A small audio captioner, trained from scratch.
Training: nadamw at rate 0.00084, 8400 steps, batches of 64.
Data: trained on synthesized solo parts of chorales (CocoChorales), 13.8 epochs.
Rows from block 10 of the audio encoder of a small audio captioner, named by matrix and row number. Rows with one number belong to one neuron. Each number is 500 + 40 x the weight over its row's rms, rounded and kept within 0 to 999. All counts start at 0. Numbers have three digits each.
After each neuron's rows are labels from the 100 clips, of 14976, where the neuron reaches its highest value: "peak on" is the class under the peak; "strongest on" is what is common among them. Only what is clearly more common there than usual is listed. The data: synthesized solo parts of chorales (CocoChorales). In brackets: how many of the 100.
# fc1: MLP up (encoder.blocks.10.mlp.fc1.weight, 1024x256), inputs 208-255
# fc2: MLP down (encoder.blocks.10.mlp.fc2.weight, 256x1024, transposed), outputs 208-255

fc1.634:512425505454577533528508496564470540486450519477559516459477485507507498502537524483490490508487512531538497473465523451450458522535506485550501
fc2.634:490481420477520521449473549500535496496471522497500533496491536499492521492478511509550547497526473499503547573418534535511477496452457528486500
peak on: G3 (100)
strongest on: note G3 (100); bassoon (47); note A3 (38); tuba (36)

fc1.167:524452508461532497492507497468564544524558563490512460522507485547448506459555497479520545491428544559489572461495500533483481565482506439428516
fc2.167:520538549518499488509417554483540474503477419504495482532522520472512503531489517411469544525533502496517532497535464503499522520561496468479431
peak on: D#4 (28)
strongest on: note C#4 (46); note D#4 (36); viola (26)

fc1.328:410420496538533573487502491510441530475488553407561512488459528560481446457591474518483531476521505416545503527474489492433503528469507464572555
fc2.328:457404411500527487502465498508512444453475579485439494484429501481492550476486490502577488577573498524420493441503505563528477524489444448534514
peak on: silence (100)
strongest on: horn (85); note A#4 (58); note A4 (39)

fc1.33:499500536514503469502450448506464574497493510551500460592503408551488557407507508559495481385542498571499519402501464497455504415534494508537488
fc2.33:537363467506445513520474502527485527462535461522464525499483514501488486533475482468535513501563532484525575514505497429501543548413503558529490
peak on: C#5 (28)
strongest on: note D#5 (45); note C#5 (32); cello (25)

fc1.487:480494495452458477553555470497496511467495486490447503527469587519549494569431485527552553541572476454476511480499593502491526520499472462495468
fc2.487:531479584508511449436524487575472496558579504583467512542488635511502536502485432477492554515418515501463418586503479567508496488551493524477514
peak on: C#5 (33)
strongest on: trumpet (53); note C#5 (44); note D#5 (30)

fc1.728:461445499522490451480518470549511572438430463592497489509484558529562542529492523519523508452560488498488529425506477448478485581535435483444518
fc2.728:429480488499500501471509453524525474492506596511472549545461553525544537533507389527534490474477534526481485577413493531498491451402572527449573
peak on: G3 (73)
strongest on: note G3 (73); cello (43); note A3 (37); note C4 (31)

fc1.438:469451459466597515569510457549562483496504506446508522420463529530537471485466493555493500470551509485495497574504502481499429521486531519541589
fc2.438:494463521494451472506519514555607505433497541533535469533434515502504446572453480496473466559539581583481486450518544507555506487473488448551515
peak on: D3 (81)
strongest on: note D3 (100); note A3 (82); bassoon (47); note G3 (38)

fc1.15:515492578478584539535498458535449499435494505500495515496478460579536437498503517469555522519538522490508490490516545522540396512499555503468491
fc2.15:477600429503500579495516535588531515486510511439453477419495488471461484559455569541557443514526598526496461472514517485513451513466424466499502
peak on: A4 (39)
strongest on: note A4 (40); note B4 (25)

fc1.631:506530447459469483484518520532587483435499497457544434539478448470488538502520474510584493475524499508469461511480506499513435557460493512470501
fc2.631:397496508507408550513521523542454505522450474426510539501514498505479502514506415553497502518503513478514486441467499495477528511474560474477547
peak on: A4 (45)
strongest on: bassoon (50); note A4 (45); note A#3 (30); note C4 (28)

fc1.193:475485561555557520526522471506507498495512495507514488501471471528493444503521488507575495529504587512494529466566533509493520510456536459481509
fc2.193:497588445546490587498510501565521451492515445499473440423495420513462498527522527539522491496588499504488494519557487460408485539469419573518494
peak on: G#3 (33)
strongest on: note C#4 (51); note A#3 (45); note G#3 (40); note F#3 (34)

fc1.655:475520480507506468512469468500450485475428524518476539520641472497467496561494538433501464499487609479476474532545510577472566476551442431515557
fc2.655:490452484422466484523484534488476532448500490431512516559449507506441535502491435485457514530446559478535473524498517501512511500490521499513557
peak on: silence (100)
strongest on: note B4 (30)

fc1.81:464504510489582512496570537505531498471531475528478556481441550509549497369485533569524503512526465532463485536508501499542471499406462437496511
fc2.81:450546546512488483455518502442425466422490517482513495535500547523506528515478438496499517553498492486393481531507495539551497431495554514472531
peak on: D#5 (33); B3 (25)
strongest on: note D#5 (48); note F5 (42); violin (38); note B3 (28)

fc1.387:498470562505461534521544514515549546495458490505518539464553493534498432466526506551509459500491470532497432423525535495447488551537506600556535
fc2.387:447500485511515506493517472536475501488544456568471486503420492529505484527462497554430489501531491588479501464508460482517431489497517527547446
peak on: C#5 (38); D5 (37)
strongest on: flute (63); note C#5 (45); note D5 (42)

fc1.88:564471564504548505537478523500479466517528433518535486499517511499575506480488500570445472456508538538415357507546471488521448545456492434502548
fc2.88:501475461485482500457496497420505511498545570432452546460519532442536520459471511497529434598523512510470494445550498511559491525507458438559529
peak on: F5 (73); F4 (27)
strongest on: note F5 (73); note D#5 (51); violin (50); note F4 (27)

fc1.177:480501516492540549446500489553506542510495491559549495472426498513486520541433522527523500504425500526559508515466471452513394535565503510510501
fc2.177:486490441503443578516493469486515550458485522520444503511441495503532489479505447525445505496595502514533523496472513488497482501426592393486540
peak on: D3 (83)
strongest on: note D3 (83); note A3 (69); note G3 (35); note D4 (33)

fc1.689:525468508505513529517512486571448559457534516503505428458517484523568411445468526473475538467545490486506507455497559547501489480488484517526529
fc2.689:466459453538560514463519435605545468432481451533479415431458522471459502541434469503493423501506604496542492502531500484530430511520427613560444
peak on: A3 (70); A4 (30)
strongest on: note A3 (70); note G3 (58); tuba (32); note A4 (30)

fc1.175:521505463475486538544544504532488579566522497484452473510551551531521466471565506446505516514460529522525524495489537542490485539550480493467583
fc2.175:522530579513469396439465572461500500499430417455464509494537564492521519505472476480517542523446566462467502452535533536508470482554610435471501
peak on: F3 (74)
strongest on: note F3 (74); note C4 (38); note G3 (37); cello (31)

fc1.243:490490496523534492510505464483459493515513456495515500478478582491507479501461539530505460491462507545487499472468503503564471598487532413506450
fc2.243:506502433501531496496473483545447500570521559546539469404444601489495499516506454441413499575474502536503482487529497507483460409484488432487450
peak on: A4 (25)
strongest on: note C4 (36); note A4 (29); cello (29)

fc1.502:489502433459567436499498520481429483514551488481461493504589568556471424466498580504433519531512543515454559536516514484475502531452503543541469
fc2.502:519486489464550492490513504555499433578607485422482487499475518502475500531500510545504514480458571482459473478542437471494512461556467534514508
peak on: silence (99)
strongest on: note F4 (74); clarinet (47)

fc1.442:500527480538450507511547510514416500558584485516416514531445512519516530469518533495532488490530503502512502500516459544556495473479461425463504
fc2.442:478612512444551491378518468465395478493544532495426540534526562462537598517551501490544497542516481476450512529475490487484509496475535495508571
peak on: F#3 (29)
strongest on: bassoon (62); note F#3 (31); note E5 (27); trumpet (27)

fc1.32:458494522510434436516519496513490501457490461503517453521539544451376486470509521503548430537536491495535523514501502517514500442457554521513497
fc2.32:481484494463502472499525503496550477559551463454479498587483513536498438560581499542445466472523477613514436519458511500527507484499507523503483
peak on: D#4 (52)
strongest on: note F4 (61); note D#4 (54); viola (38)

fc1.244:523461460538560506475532476562568504486476507566462580518479560511545504516556507491533501436495442502521419571475459458473494501495433500479579
fc2.244:532430543489483468516517533502508560493491577571541481572509512548511461509498449473512481510536546525517484516492462575492513448454528502499518
peak on: D3 (36)
strongest on: note D3 (46); cello (34)

fc1.752:508498614508468549522501480518513505535480528493543522562497490477525523514503528465483434490475509488474546453445564452574535507447500510562521
fc2.752:499465532456519529529561497510498496492506484524447524510401504488502477510441515502429498514508427604493517482467489509540505511478476537506478
peak on: A3 (39); F3 (25)
strongest on: note A3 (52); note D4 (36); clarinet (33); note F3 (30)

fc1.12:466490464534443490502514514487460505469427567507525492534512553532500529537544462502507512395535511477548514490527451503447433539491459490525463
fc2.12:482486438507486513505478477502490449435452502480463508501421501504476571500502483502462636436457563501494497529534458528499505499567544532461550
peak on: silence (100)
strongest on: note D#4 (98); viola (88); note F4 (26)

fc1.748:447532491479510454545499447501472547497526501487536557421459467545546487496589525465495442453526560500500459424511458485493522432504494546527505
fc2.748:462506502501551500547577485586484486523503460561508537504464505509436497511530517558502460490527489479456500440568520476471465500532462594565487
peak on: B3 (33)
strongest on: note B3 (43)

fc1.624:519439511519498505492459470513486463493462534579499460562534471485512517455543544495532488560456518519508525461544452608541510494559435519530610
fc2.624:540565498514479479504445538475522551442453482504535499486470501547492525508511537467449632449470445473510483509547516469467527504520498554533420
peak on: silence (100)
strongest on: note B4 (72); violin (37); horn (35); instrument: bassoon (25)

fc1.350:562497559566548507483520487523571550466474506468497368450465467500438511588478534490554461503508485565519496527552524475501479498493499519535444
fc2.350:517503459501472548481545502451523495399459551511508494512435501501540501533504471528461515440548506515529543485439537430473568533492520445500587
peak on: D3 (49); E3 (25)
strongest on: note A3 (74); note D3 (57); note E3 (49); cello (39)

fc1.68:522555539476537545418500501481502468480526520516449538450531459518473510389456495491481494539468573449455485507506455537564441600487524504474536
fc2.68:486574460490573446484524494500431500492464518500505508446534466480462501432457497497535470551639449446454532438486499558460488510513448499428473
peak on: A4 (73)
strongest on: note A4 (74); violin (48); note G4 (26); note B4 (25)

fc1.36:497547488510469510474492487502434458567481453574516527504503571501548526477496533491377536495475502512454443464555465472552497498525500444458616
fc2.36:474491494451494516460464455482477531485536563485422533490529480535574586470417504481546432548545495513511541503480536568513466469446583473486427
peak on: A4 (67)
strongest on: note A4 (70); horn (43)

fc1.13:498370560505574492469494461480415519471573520548499502475459482539461478472558459506545510478509447514469526507535502496485534565470506560447539
fc2.13:553398561483506461505448460468448454497495481552543531479506514531540544450543521491455531477471438504494520501513480570584449544585479513510446
peak on: F#3 (35)
strongest on: cello (50); note F#3 (38)

fc1.304:519491509527459528491508461486482554482439585564499502501499493598470472513508489475417466454497450496514511468465517483458482520474467499539515
fc2.304:521473520474453532530500534559455516522551455533486500472483493523467560433462495434537484489466485500512562549515548488431511501569574501499476
peak on: D#4 (48); D#5 (39)
strongest on: note D#4 (56); note C#4 (51); note D#5 (40); note C#5 (39)

fc1.375:477481490438510506493499530465467538463483526506550458429470467517450536479501465480540489488484653461486549506503492489470422527488475439470466
fc2.375:460472513542439511506502498412425475482472414478550457491507489496477469501408480469478496528524457491515502502459498521584597499568536493482514
peak on: silence (52); B3 (30)
strongest on: note B3 (79); note A#3 (44); tuba (38); note G#3 (25)

fc1.220:412530603504452500525504529505458391459514493509578517501507553544485426528447457500455471457499553506511479518501549475427439544507593519455517
fc2.220:470489510524487430474502565509530404496490595465445456575536518494504467511494457540498489519518523506490507503461610453442514470466525426496498
peak on: C#5 (85)
strongest on: note C#5 (89); note B4 (80); violin (54)

fc1.685:506393483517522520474495446500503479508551546506474534510479471468495500416584500496511463501485575504528486492470449450499495451521540571555474
fc2.685:494506515468465480478550471515449499477506499559522521525453568567524515535512464494460562505605488526491489508419458462480504519458536564496523
peak on: G3 (85)
strongest on: note G3 (86); cello (52)

fc1.332:501432556480492522458586454504508429481566577532516497545523531511478479517455500554452463453512456502489533480495469491572546550491498518500447
fc2.332:484475555500477485503515497460527476654506462545483492482494517497513558401497502605542554503457439505476496493493511506437492500579537546507469
peak on: C#5 (50)
strongest on: note B4 (54); note C#5 (52); tuba (25)

fc1.92:542481516495548550467499449530456509483480501431512564493437504493524512437538442507495529476528550515559461564474455503379431558407507526532586
fc2.92:516494527492469499431534484488463520437464532499512598508541501559552546502484485548500461505516434498453554498411540458502548491502499451500606
peak on: G4 (36); G3 (28)
strongest on: note G4 (49); note G3 (28)

fc1.135:482514539542509491559577501580493574513528504530484458530483546422504506491535468530552476442499535472481513567477415473548436527498461524497527
fc2.135:519547550504483546463550484483437587502517453535504547499444588435511487484496506512494504494475501500512458554505443528516568442506539526480520
peak on: A#3 (42)
strongest on: note A3 (62); note A#3 (42); note A4 (33)

fc1.625:446563485592536510437526451477501480531542521513475457521544556520552503441528541496504533440545483492487441540538464484541512463504391512448527
fc2.625:539468560493499469540534501449394496524550479518524480493542542529498528532469506500512498504446498490473460504464509541496514443569542516453493
peak on: G4 (71)
strongest on: note G4 (71); note F4 (35); viola (30)

fc1.574:488493528505482492501532491515486477454505466529588495502566504532492403480506483523469454526488513502495492481504580506555454472531526416518532
fc2.574:523501446518485538493502527551548495526514463594535477500500491520517480465517490490492524529452461523537524502542583466477436513535512455529506
peak on: D#4 (38)
strongest on: note D#4 (48); note C#4 (44); viola (26)

fc1.249:472517571542543515521481478487488536506517497543535511460500458468543492391503504538478475455524577477500492488506518551515453523543504559543497
fc2.249:522499457511458524405596528518501511496576441534481432414448481478453474592452548506509460493611481508512523475496495428474499478545454549472487
peak on: A4 (27); F#5 (26)
strongest on: note F#5 (31); note A4 (28)

fc1.746:412407460504544520504521481528377528517497425454504468483526528555475493480480559530571509509531477563517454478501481494499499535560514418474512
fc2.746:502523444483482462507433484514374504544575509415522497522504501526495482441519562474525528448478468498515510533439551505446523443435498504497430
peak on: G3 (35)
strongest on: tuba (57); note G3 (37)

fc1.61:494449444496500558539508538488430531535545466484504478504545495492505510466517556498530510520492540526512452452515489534550487536523528414433556
fc2.61:483628454490491443457436454485446590558517501467499543421541456509573461471526586466487590426539461499484505567458508485499507490505493440511426
peak on: A4 (34)
strongest on: horn (43); note A#4 (42); note A4 (40)

fc1.443:483520540528465495528499462426507499485531549546483484473542500515422508478478504539447540455516452579470502540540594472437508514494487413569510
fc2.443:495417537460513523488572508502544523544544495516491489527452525506503472502434486458488483456498453584522493603450531469495571499441552453485507
peak on: F#3 (50)
strongest on: note F#3 (57); note G3 (57); note A3 (42); note G#3 (39)

fc1.44:488507539542629484433539498443441496523457453505527472493495529559455550526495492533545462538425474566553495463477545571509480487452445452436585
fc2.44:578456507513495553524475473431465483510507505464509456488502443456463502492447528491505496494470502481533589495511486577503510571567478487502537
peak on: F3 (35)
strongest on: tuba (49); note F3 (40); note G3 (30); cello (25)

fc1.116:487454455541487531489544500493521450554516486516493498511477511565546529581520530468502444572495536480529486481475510463431499500441470509473502
fc2.116:559428535547477496527526493472524471495386475541473519533516516498550517437419497468531427484456463503541601550493495519555526518373498549505527
peak on: G4 (30)
strongest on: note G4 (34); note F4 (25)

fc1.221:494517503494511478553517452509466510546515501518500474534604512490519497429530519502521548464491505458533458562507514499528468478498348577415486
fc2.221:496601526487502474533501520516473550521539513480514490485471561506497501560515601440549497490447500501553436526436534461494585417510494521491469
peak on: G4 (83)
strongest on: note G4 (84); note A4 (46); viola (35)

fc1.606:485525531532534526499546524471574460454560559416466508485424518533495480512467520448458527487533448451532530502537533509485530529482586413486510
fc2.606:423499492430573474461516559475495501500506512563571515482466526459403474547442471516466518488518533518466494448503489531518524510506460467483570
peak on: F5 (27)
strongest on: note G#3 (32); note F5 (31); bassoon (28)

fc1.674:542441485507487478475532396548518469514495520546501469493497573510469558566496583533518460471570498494531539512470459413540495566477522546449569
fc2.674:521497562525424485506472420396393549479481488488537503519423502523525486443498458480506481493503505497521535561493397604513475479482593504515502
peak on: D3 (68)
strongest on: note D3 (68); cello (56); note C#4 (33); note A3 (29)

fc1.371:492466538494477528475562480531544418495414496486589443541455457479489485502526513480431477476514518502485465483497484482532592481459444586515516
fc2.371:490473519483546485528537499445539482508515492529473500515562459505460540487528524571580436466444483525502516422486512491393499522499442566510443
peak on: D#4 (25)
strongest on: note D#4 (45)

fc1.256:460517591494499519447516403517426452518522506510503453499498460540503517538498500528468455459473602561487384561545489489488485530531542534478590
fc2.256:502505522500492475510540568472499501501513510445481442506506515526518482517476496432475511520516503440526471433404521517478500401542505566510495
peak on: F#3 (52)
strongest on: note F#3 (57); note B3 (53); note A#3 (35); tuba (32)

fc1.410:504416490503525505514532540531532503524562527527509498496448525494505509503552536502531500506467513495516422489502507482572488492433504562464501
fc2.410:526465538488463513473537448458421523431477502527500550490479514534525506502500449566485477482581499512523560509487492481492538533486550465531562
peak on: D3 (100)
strongest on: note D3 (100); note A3 (59); cello (49); bassoon (42)

fc1.119:511454513414530486453490485525518562506491479493514492596516465564497535540543471470505500508530488471496479494526509457485486470427542513500480
fc2.119:487391509485552502535510466498477463469445464509534485516500416555502443477481493479527496487592476498548569563431487550511459474537487541506454
peak on: B3 (76)
strongest on: note B3 (76); note C4 (72); tuba (43); note A3 (26)

fc1.8:536495590499585503455508462517557508498581460442527448535415444522521523500516508458475469441528511487418427517540465499544522507447517471503544
fc2.8:540520481518509494489590541528506555478490551487449539525568514474537522484483530549497492514537513473392567434494483448513521549505467436554535
peak on: F5 (30)
strongest on: trumpet (46); note F5 (45); note F#5 (42); note D#5 (31)

fc1.407:431438486499515477474473422536510470485490444491498540476488483488537477457493485425467499445500594501470479513570502519501498487528479543534506
fc2.407:502543513502459458529529531536479534456408519514518461512523502503506461490452516507464505502644546464424517455455433435520481551433461508508495
peak on: F#3 (53)
strongest on: note F#3 (73); cello (57); note E3 (46); note B2 (25)

fc1.465:514501461614478495500555409470529478534550522475473506566507545462446551509445573452524520514529500482458501474533569495583502616486506543409501
fc2.465:507497529512472435467548466502474523445459480537526495481518537571515499499485483496515495439523501499457494451467493572461509457434584499503459
peak on: F3 (26)
strongest on: note A3 (49); tuba (37); note C4 (36); note G3 (33)

fc1.672:460468536481524473493570501596500433473491501540485453573566541517426484544479491595515469452535455481490517509526527499515498529498508514496498
fc2.672:488468536472480454491595518547526511505528448505501507561478489552503459514493548503493486402486485581509464522448503495487510516510527623505470
peak on: A3 (37)
strongest on: note E3 (51); note F4 (39); note A3 (38); tuba (27)

fc1.451:463512557567508482491556443517483449466473564545499530594585462561490438487519498501427510549472447540465487392535591529508554444501546499469543
fc2.451:460427519486497504502434637522576534504540443526511502473475482503503523438493508469515514541417492513510477512545527494489480567537541507535506
peak on: F3 (48)
strongest on: note F3 (49); tuba (42); note D#3 (34)

fc1.187:466523493478553495537556499516487440496552593450564414458552501584495499528505502527428499495482563500450533459538594462483482496525517465498514
fc2.187:427484502504569500573524495547513412523446493523495462472532502505387505498489462507480486539510505480504504470497592484451537469548461486476499
peak on: A3 (56)
strongest on: note A3 (66); note G3 (58); note B3 (52); cello (38)

fc1.522:503395518512566472594513461482478497490556559552603503557489457464532447442539548517501445473523551552550505529505482501440518562441484572452411
fc2.522:482525517505489550481499476493544495554547542528523435501444486500558521550498478533481573576485416501545449525510492384500558417558493572503505
peak on: C#5 (72)
strongest on: note C5 (76); note C#5 (73); horn (25)

fc1.307:514424447499485482574581453549486529569571537486581523548425507560536471491551529407492532488475496480510455454499595510473497489537458503521539
fc2.307:508436540503506502554517503459459516499449505535494616428501490527508492440416496497473487454470466515521591506553524531519534531514501549488478
peak on: G4 (37)
strongest on: note F4 (49); note G4 (38); note G#4 (33); trombone (31)

fc1.114:473510504505501518556481537553505511539468434554489489470458470500470510404421548536461490443527579519501517588531482574473498485498406380493587
fc2.114:527420480460547561486453438489556508528498515504524512495493474499541502499469502482446505476461486466568532582496505489555499507512529391465493
peak on: G4 (34); F3 (25)
strongest on: note G4 (34); cello (27); note F3 (25); note G5 (25)

fc1.697:459558496484533522523474499476499534535533451455472481433518473496544515408592528505507450522465514484502465509514504491565466529457527579504499
fc2.697:481557508488497504443559475478482496481536500507500496499494503601495558598512510550511482568519492509465482497469414494497499470525545527489495
peak on: D#4 (59)
strongest on: note D#4 (60); viola (44); note D4 (31)

fc1.453:471486513482543526472547533442503456518448519497512497576501455525459467460544545485508525532505481508500484571523587571399503430514435472498583
fc2.453:560458485522469517529473450431473535491428463568516518508489487491527495454478493451459555421488466422629525581493443605514499537550519496482520
peak on: F#3 (100)
strongest on: note F#3 (100); cello (61); note E3 (39); note B2 (29)

fc1.121:501474522515495486577510487535496466504558448536519501464499578472524503450515545505464519413476485487421484505545498456492450566513495462458619
fc2.121:461439523475503468443517514555507480470514540462496508465504419419495523497464497487549384545511564506402502503531572526529470504488491460489521
peak on: F5 (37); F4 (30)
strongest on: note D#4 (58); note D#5 (42); note F5 (38); trumpet (36)

fc1.426:461401524510451544527548515522457516438511502556547518462545492492478488491580442434588476496501495517524501488470502517530477552495502548518476
fc2.426:503506525490456505511479484501489626512520487527483568500494545484514509492461560509499499499438469561553457617450500443483545495500476515503455
peak on: F#3 (64)
strongest on: note F#3 (75); note G#3 (71); cello (42)

fc1.586:483508488446600474445536506478498504476494420520463498569515503505411505553558400535583407376493498531505523532492463479442491503424480481492555
fc2.586:545493535496511486528550498492521507523475500443557569546503582512482465496457491547519511454441494513519507518453420537520572503519497546479526
peak on: A#3 (76)
strongest on: note F3 (93); note A#3 (79); tuba (37); bassoon (28)

fc1.123:468442479519506515532557438518514517466462531548495516479473487508502493440485524515526544504499462535476496442483507460499500541460494442551554
fc2.123:445471470497519498480415497477589418502479503494480505536526500531515568420493469493631423504580460473530498501447539495451497443525544543425484
peak on: G3 (98)
strongest on: note G3 (100); note A3 (46); bassoon (38); tuba (32)

fc1.751:496425489494577505520503498447434464476525498471521485560540452536478433504573488499508478503467411571531509536460582564372482485552474498534505
fc2.751:545355488542463465472427501468452520450421527462502520492535504482547512497506520469500538476509462510512530503508436618552429508568511523511470
peak on: G3 (96)
strongest on: note G3 (96); note A3 (54); cello (53)

fc1.74:515429481516449482536506502508525480520476552494505461483502480512485527572486530484502426522584467573498509537589570471494518425401496424578526
fc2.74:524477586473429506518641481499513500488545507550498479515476467537516541512486499489507395506539459570469540542484522394490539541473549433506500
peak on: F5 (67)
strongest on: violin (77); note F5 (73); note D#5 (41); note F#5 (34)

fc1.314:465492528586460492508545497531514513581518466479576408496534527494522551433580550543564402512505525535560518465553426493483509497535468505448455
fc2.314:440405545518452481518496486525584490483487489524517469556501431509466513514529455501449424505513485576441525409525495526511488588527419501521501
peak on: D#4 (76)
strongest on: note D#4 (88); note F4 (49); viola (48)

fc1.633:465501509466431370457465494517501520563419486526528450543554564491462519556473500511470452514511478508477545503499478444529472515502500441533584
fc2.633:479507535453468538508510500540456528503504486439490522396501470508488495567460528458562425514502539534562478547520497573500503488425501467493516
peak on: A3 (70); F3 (29)
strongest on: note A3 (75); note G#3 (49); tuba (47); note D3 (34)

fc1.355:514423491456546487511499566551526494493535436542509538488445537486464409459482515571451490571556450524493579520498505469454470496497519475499548
fc2.355:497426468454468415482499524500448505507499500508540507508469543534526456456492474492476489562532470511523578576496506531502500427537497411493380
peak on: G4 (48)
strongest on: note G4 (57); trombone (36); note F4 (28)

fc1.673:489461522529518507515504462521456590557551516557549421563486527547524488392573498577499500449501582478494503523500477451506482598473551612515473
fc2.673:539529498492426487483501454440440559512546483549490517488459511509514465445497547493478501488503473515527516550485356575543458487514500556515466
peak on: C#5 (60)
strongest on: note C#5 (60)

fc1.515:550465548527503546508484476524497519495482475526496398562458400508511492467535542503532515510504558493479520485534469508468518467419492543534482
fc2.515:526561538500429594489547484459498510579531502577432500494501508516504544604523506517492508476545452492561456512497468420487501549516481575485562
peak on: D#5 (32)
strongest on: trumpet (37); note D#5 (36); clarinet (25)