{
  "vocab_size": 56,
  "encoder_inner_norm": false,
  "encoder_layers": 14,
  "encoder_kernel_size": 7,
  "decoder_norm_position": "pre",
  "residual_init": "none",
  "l1_shrink": 0.003,
  "lr_schedule": "linear"
}
Rows from block 4 of the audio encoder of a small audio captioner, named by matrix and row number. Rows with one number belong to one neuron. Each number is 128 + 24 x the weight over its row's rms, rounded and kept within 0 to 255. All counts start at 0. Numbers have three digits each.
After each neuron's rows are labels from the 100 clips, of 14976, where the neuron reaches its highest value: "peak on" is the class under the peak; "responds to" is what is common among them. Only what is clearly more common there than usual is listed. The data: synthesized solo parts of chorales (CocoChorales). In brackets: how many of the 100, against the usual share in percent.
# fc1: MLP up (encoder.blocks.4.mlp.fc1.weight, 1024x256), inputs 172-255
# fc2: MLP down (encoder.blocks.4.mlp.fc2.weight, 256x1024, transposed), outputs 172-255

fc1.100:085119148186063128089136149133100130169119156135134169140191156133138108130085114188131134119147123150150126175108113149093126129118149114127096095105120140090114109126130153148103129158133124160134162147091158089129175095113142117120129132146138086130
fc2.100:125089127124154124115163157154130107156175103124182133132138069176162150144141117080131145124112137098125113158128083131142141125119152113139116154169112104131118134139138112112146138124168174123109080117164098147113103128147080123131119142114115158117
peak on: F#5 (57 vs 2.2); F#4 (33 vs 2.8)
responds to: note F#5 (57 vs 7.2); note F#4 (33 vs 8.6); note E5 (29 vs 8); note G#4 (27 vs 9.3)

fc1.237:124134110130128119134139131079138143130132101149126128124110128095165143158126116147132128133122153143129108116146110146134111156124074097142117066111122130102126130127130135113102153159156179122175098129110126133118119150133113109129082147111125162102
fc2.237:105129142117138144131114130091129129130184126130139100111159104176135097120131135088153121168169163142155127116135140107162066101093155162123127117105147151128129134109182145061148166108126104098131117117175173055045128139136119119126126153127135137115
peak on: F#5 (41 vs 2.2)
responds to: violin (52 vs 13.8); note F#5 (45 vs 7.2); note E5 (34 vs 8); note F5 (25 vs 8.2)

fc1.544:069121124129176121088126124106132125149129109137130087130132115116194121129125129131172159088106128127140096133137057075142123133142128128167178073110129114114126122148119182071140088120145181099130109159156147127117119128187130095107126175128123143121
fc2.544:139098122095100146140108114078092147171183150144168120078131130142133153124127171150127157118127127136133120147142173099182104129074107119147146213138157111111135133084156134102148127096129121141149118143157147125102182146102141126134115125129173135131
peak on: F#5 (37 vs 2.2); C#4 (35 vs 3.4)
responds to: violin (38 vs 13.8); note F#5 (37 vs 7.2); note C#4 (37 vs 12); note B3 (25 vs 9.5)

fc1.382:155106158129151116141142114130127094129110132131115121125105120124093164153139133096104128111128166156137052157123101142115084119153105126193128147145141145101176158099123154141116154103151174143108151107122094099158150124131176161125099108108130100140
fc2.382:146101095118134150141094135134136112173105116136078119128084072138123087132093110130099122114126102089128132118121091109130109103075148119121123134123116102127132140106144125115117105106115118126123121117156140152126145089111191177108139133084190143098
peak on: A4 (57 vs 3); E5 (27 vs 2.5)
responds to: note A4 (57 vs 8.6); note G4 (43 vs 7.4); flute (42 vs 8.6); note E5 (32 vs 8)

fc1.509:090124112123125141091102110152146125164127133158126148132155148128127154123114140158131147150095160167142078145087127094133173122138145117153159138065119096151112125126129152081125123164116156136135104134168139135127148125136127110116139177129134145143
fc2.509:134125087132130181112118171115096125129142126047090152120160087136112109103141163065128120129120122130108133137120124089132117138142115113144128103145110168129135154115157149145190163133138166131110137134132148086091121091129101120160124121132134156140
peak on: F#5 (27 vs 2.2)
responds to: flute (38 vs 8.6); note F#5 (32 vs 7.2); tuba (30 vs 8.6)

fc1.530:135124123136134061139108124152084077117148146111128158125092111130131123141089120126127158117136105137191157106126146060113162109150160107142181100108149140123161133111151123132104107111160121133125178104129105139128131135134170133117147134114124094071
fc2.530:133096126131139113100132133175139130128146151092128121100125149115117118064100166140123139109112124063096125183161117161126121123129155129082151160153128110128136090157125123122138124111157118127157130114118111119117134130109105151154160163120107153140
peak on: F#5 (57 vs 2.2); F#4 (34 vs 2.8)
responds to: note F#5 (55 vs 7.2); note F#4 (34 vs 8.6); note E5 (29 vs 8); note G#5 (27 vs 3.9)

fc1.116:128139109129156095108133117111132143136110163181130072133132127128126127148137117106148146129125156089156098137134142132154112123134132100135115174109128114123113129132144115139164120118132198142131128176127161120151131129175133112103136147127107124129
fc2.116:089106141136133132114145141163169132121102130090126089128143112112158102161126119103086163130155141130136184117133114136109127084133124126125116100154093124138114112125114108091125170122110148109120123137152116121145098141110161128121137153115125136137
peak on: A4 (55 vs 3); A3 (33 vs 2.3)
responds to: note A4 (53 vs 8.6); note B4 (28 vs 9.4); note A3 (27 vs 8.6)

fc1.682:136124123100144087178148130115126124112154132121126126091140154125107130112094155124165142118128126151164134128132085120098141139127120102140172115118140157100159105110119139124101131137137152112096101139113124101081122130151105129137095142114113157090
fc2.682:123128156149115126132115128113154153126112134097126129087126143123128132103126179118139120123139104094111115164086132094112103132169135132132136099145162115162074116115117133090133188120124111104130097163127145120122063129145099152156115166127126123141
peak on: F#5 (33 vs 2.2)
responds to: violin (77 vs 13.8); note F5 (62 vs 8.2); note F#5 (53 vs 7.2); note D#5 (37 vs 8.9)

fc1.233:110109075115141129126107109135123082097137111111140081092090136112150103106145144115097148141112164099122095113136133132138066131123147138160197120112123126114157158124115119137125085105129140122117125117145126181192126135171127143136166114130099145100
fc2.233:130154145174163135124125140130150147156114138135121096131097124126158097145121126148118162130138146126144156143113097100155147128143141080141126126128128086111109143127129122053172148150096168122127135179177096085152103133134112124142148155117105103156
peak on: silence (89 vs 22.7)
responds to: violin (88 vs 13.8); note C#5 (86 vs 10); note D#5 (27 vs 8.9)

fc1.624:126114125155134131157172089144139101176170116122163176148175106141129118123110115169173122135121139083125116118121144111121126145145112128143192088106067153122173141121141132126063112170171117067087058153095111122097105102134126093137125152117130120068
fc2.624:113101116122115157125114099135111096101139143171159144127139156119121145125127164093172098136136110179144091115157164133163080111114097142144093136109167151117093115119155127142109113145102124158140124138145093129084158152124142097096103128130148124121
peak on: silence (66 vs 22.7); D5 (28 vs 2.6)
responds to: violin (36 vs 13.8); note D5 (30 vs 8.3)

fc1.740:116121108182154129145129121110142116154142121136175150130194110147126164144117129174117152147146120116138173122059135115143102154081167151128117135115104129131151122145122134141116118151162087102121126128136111106138116101117134133113105145133127120106
fc2.740:110139138112153128101115163157124102100137132125157161128147066124132144121129135104126173110145163116110113155133151180113123095133130140126142125162092148165135127132125115173159165121109147108110096088143118130125098113138099129151150143125119161142
peak on: F#5 (95 vs 2.2)
responds to: note F#5 (95 vs 7.2); note E5 (62 vs 8); note G#5 (47 vs 3.9); flute (38 vs 8.6)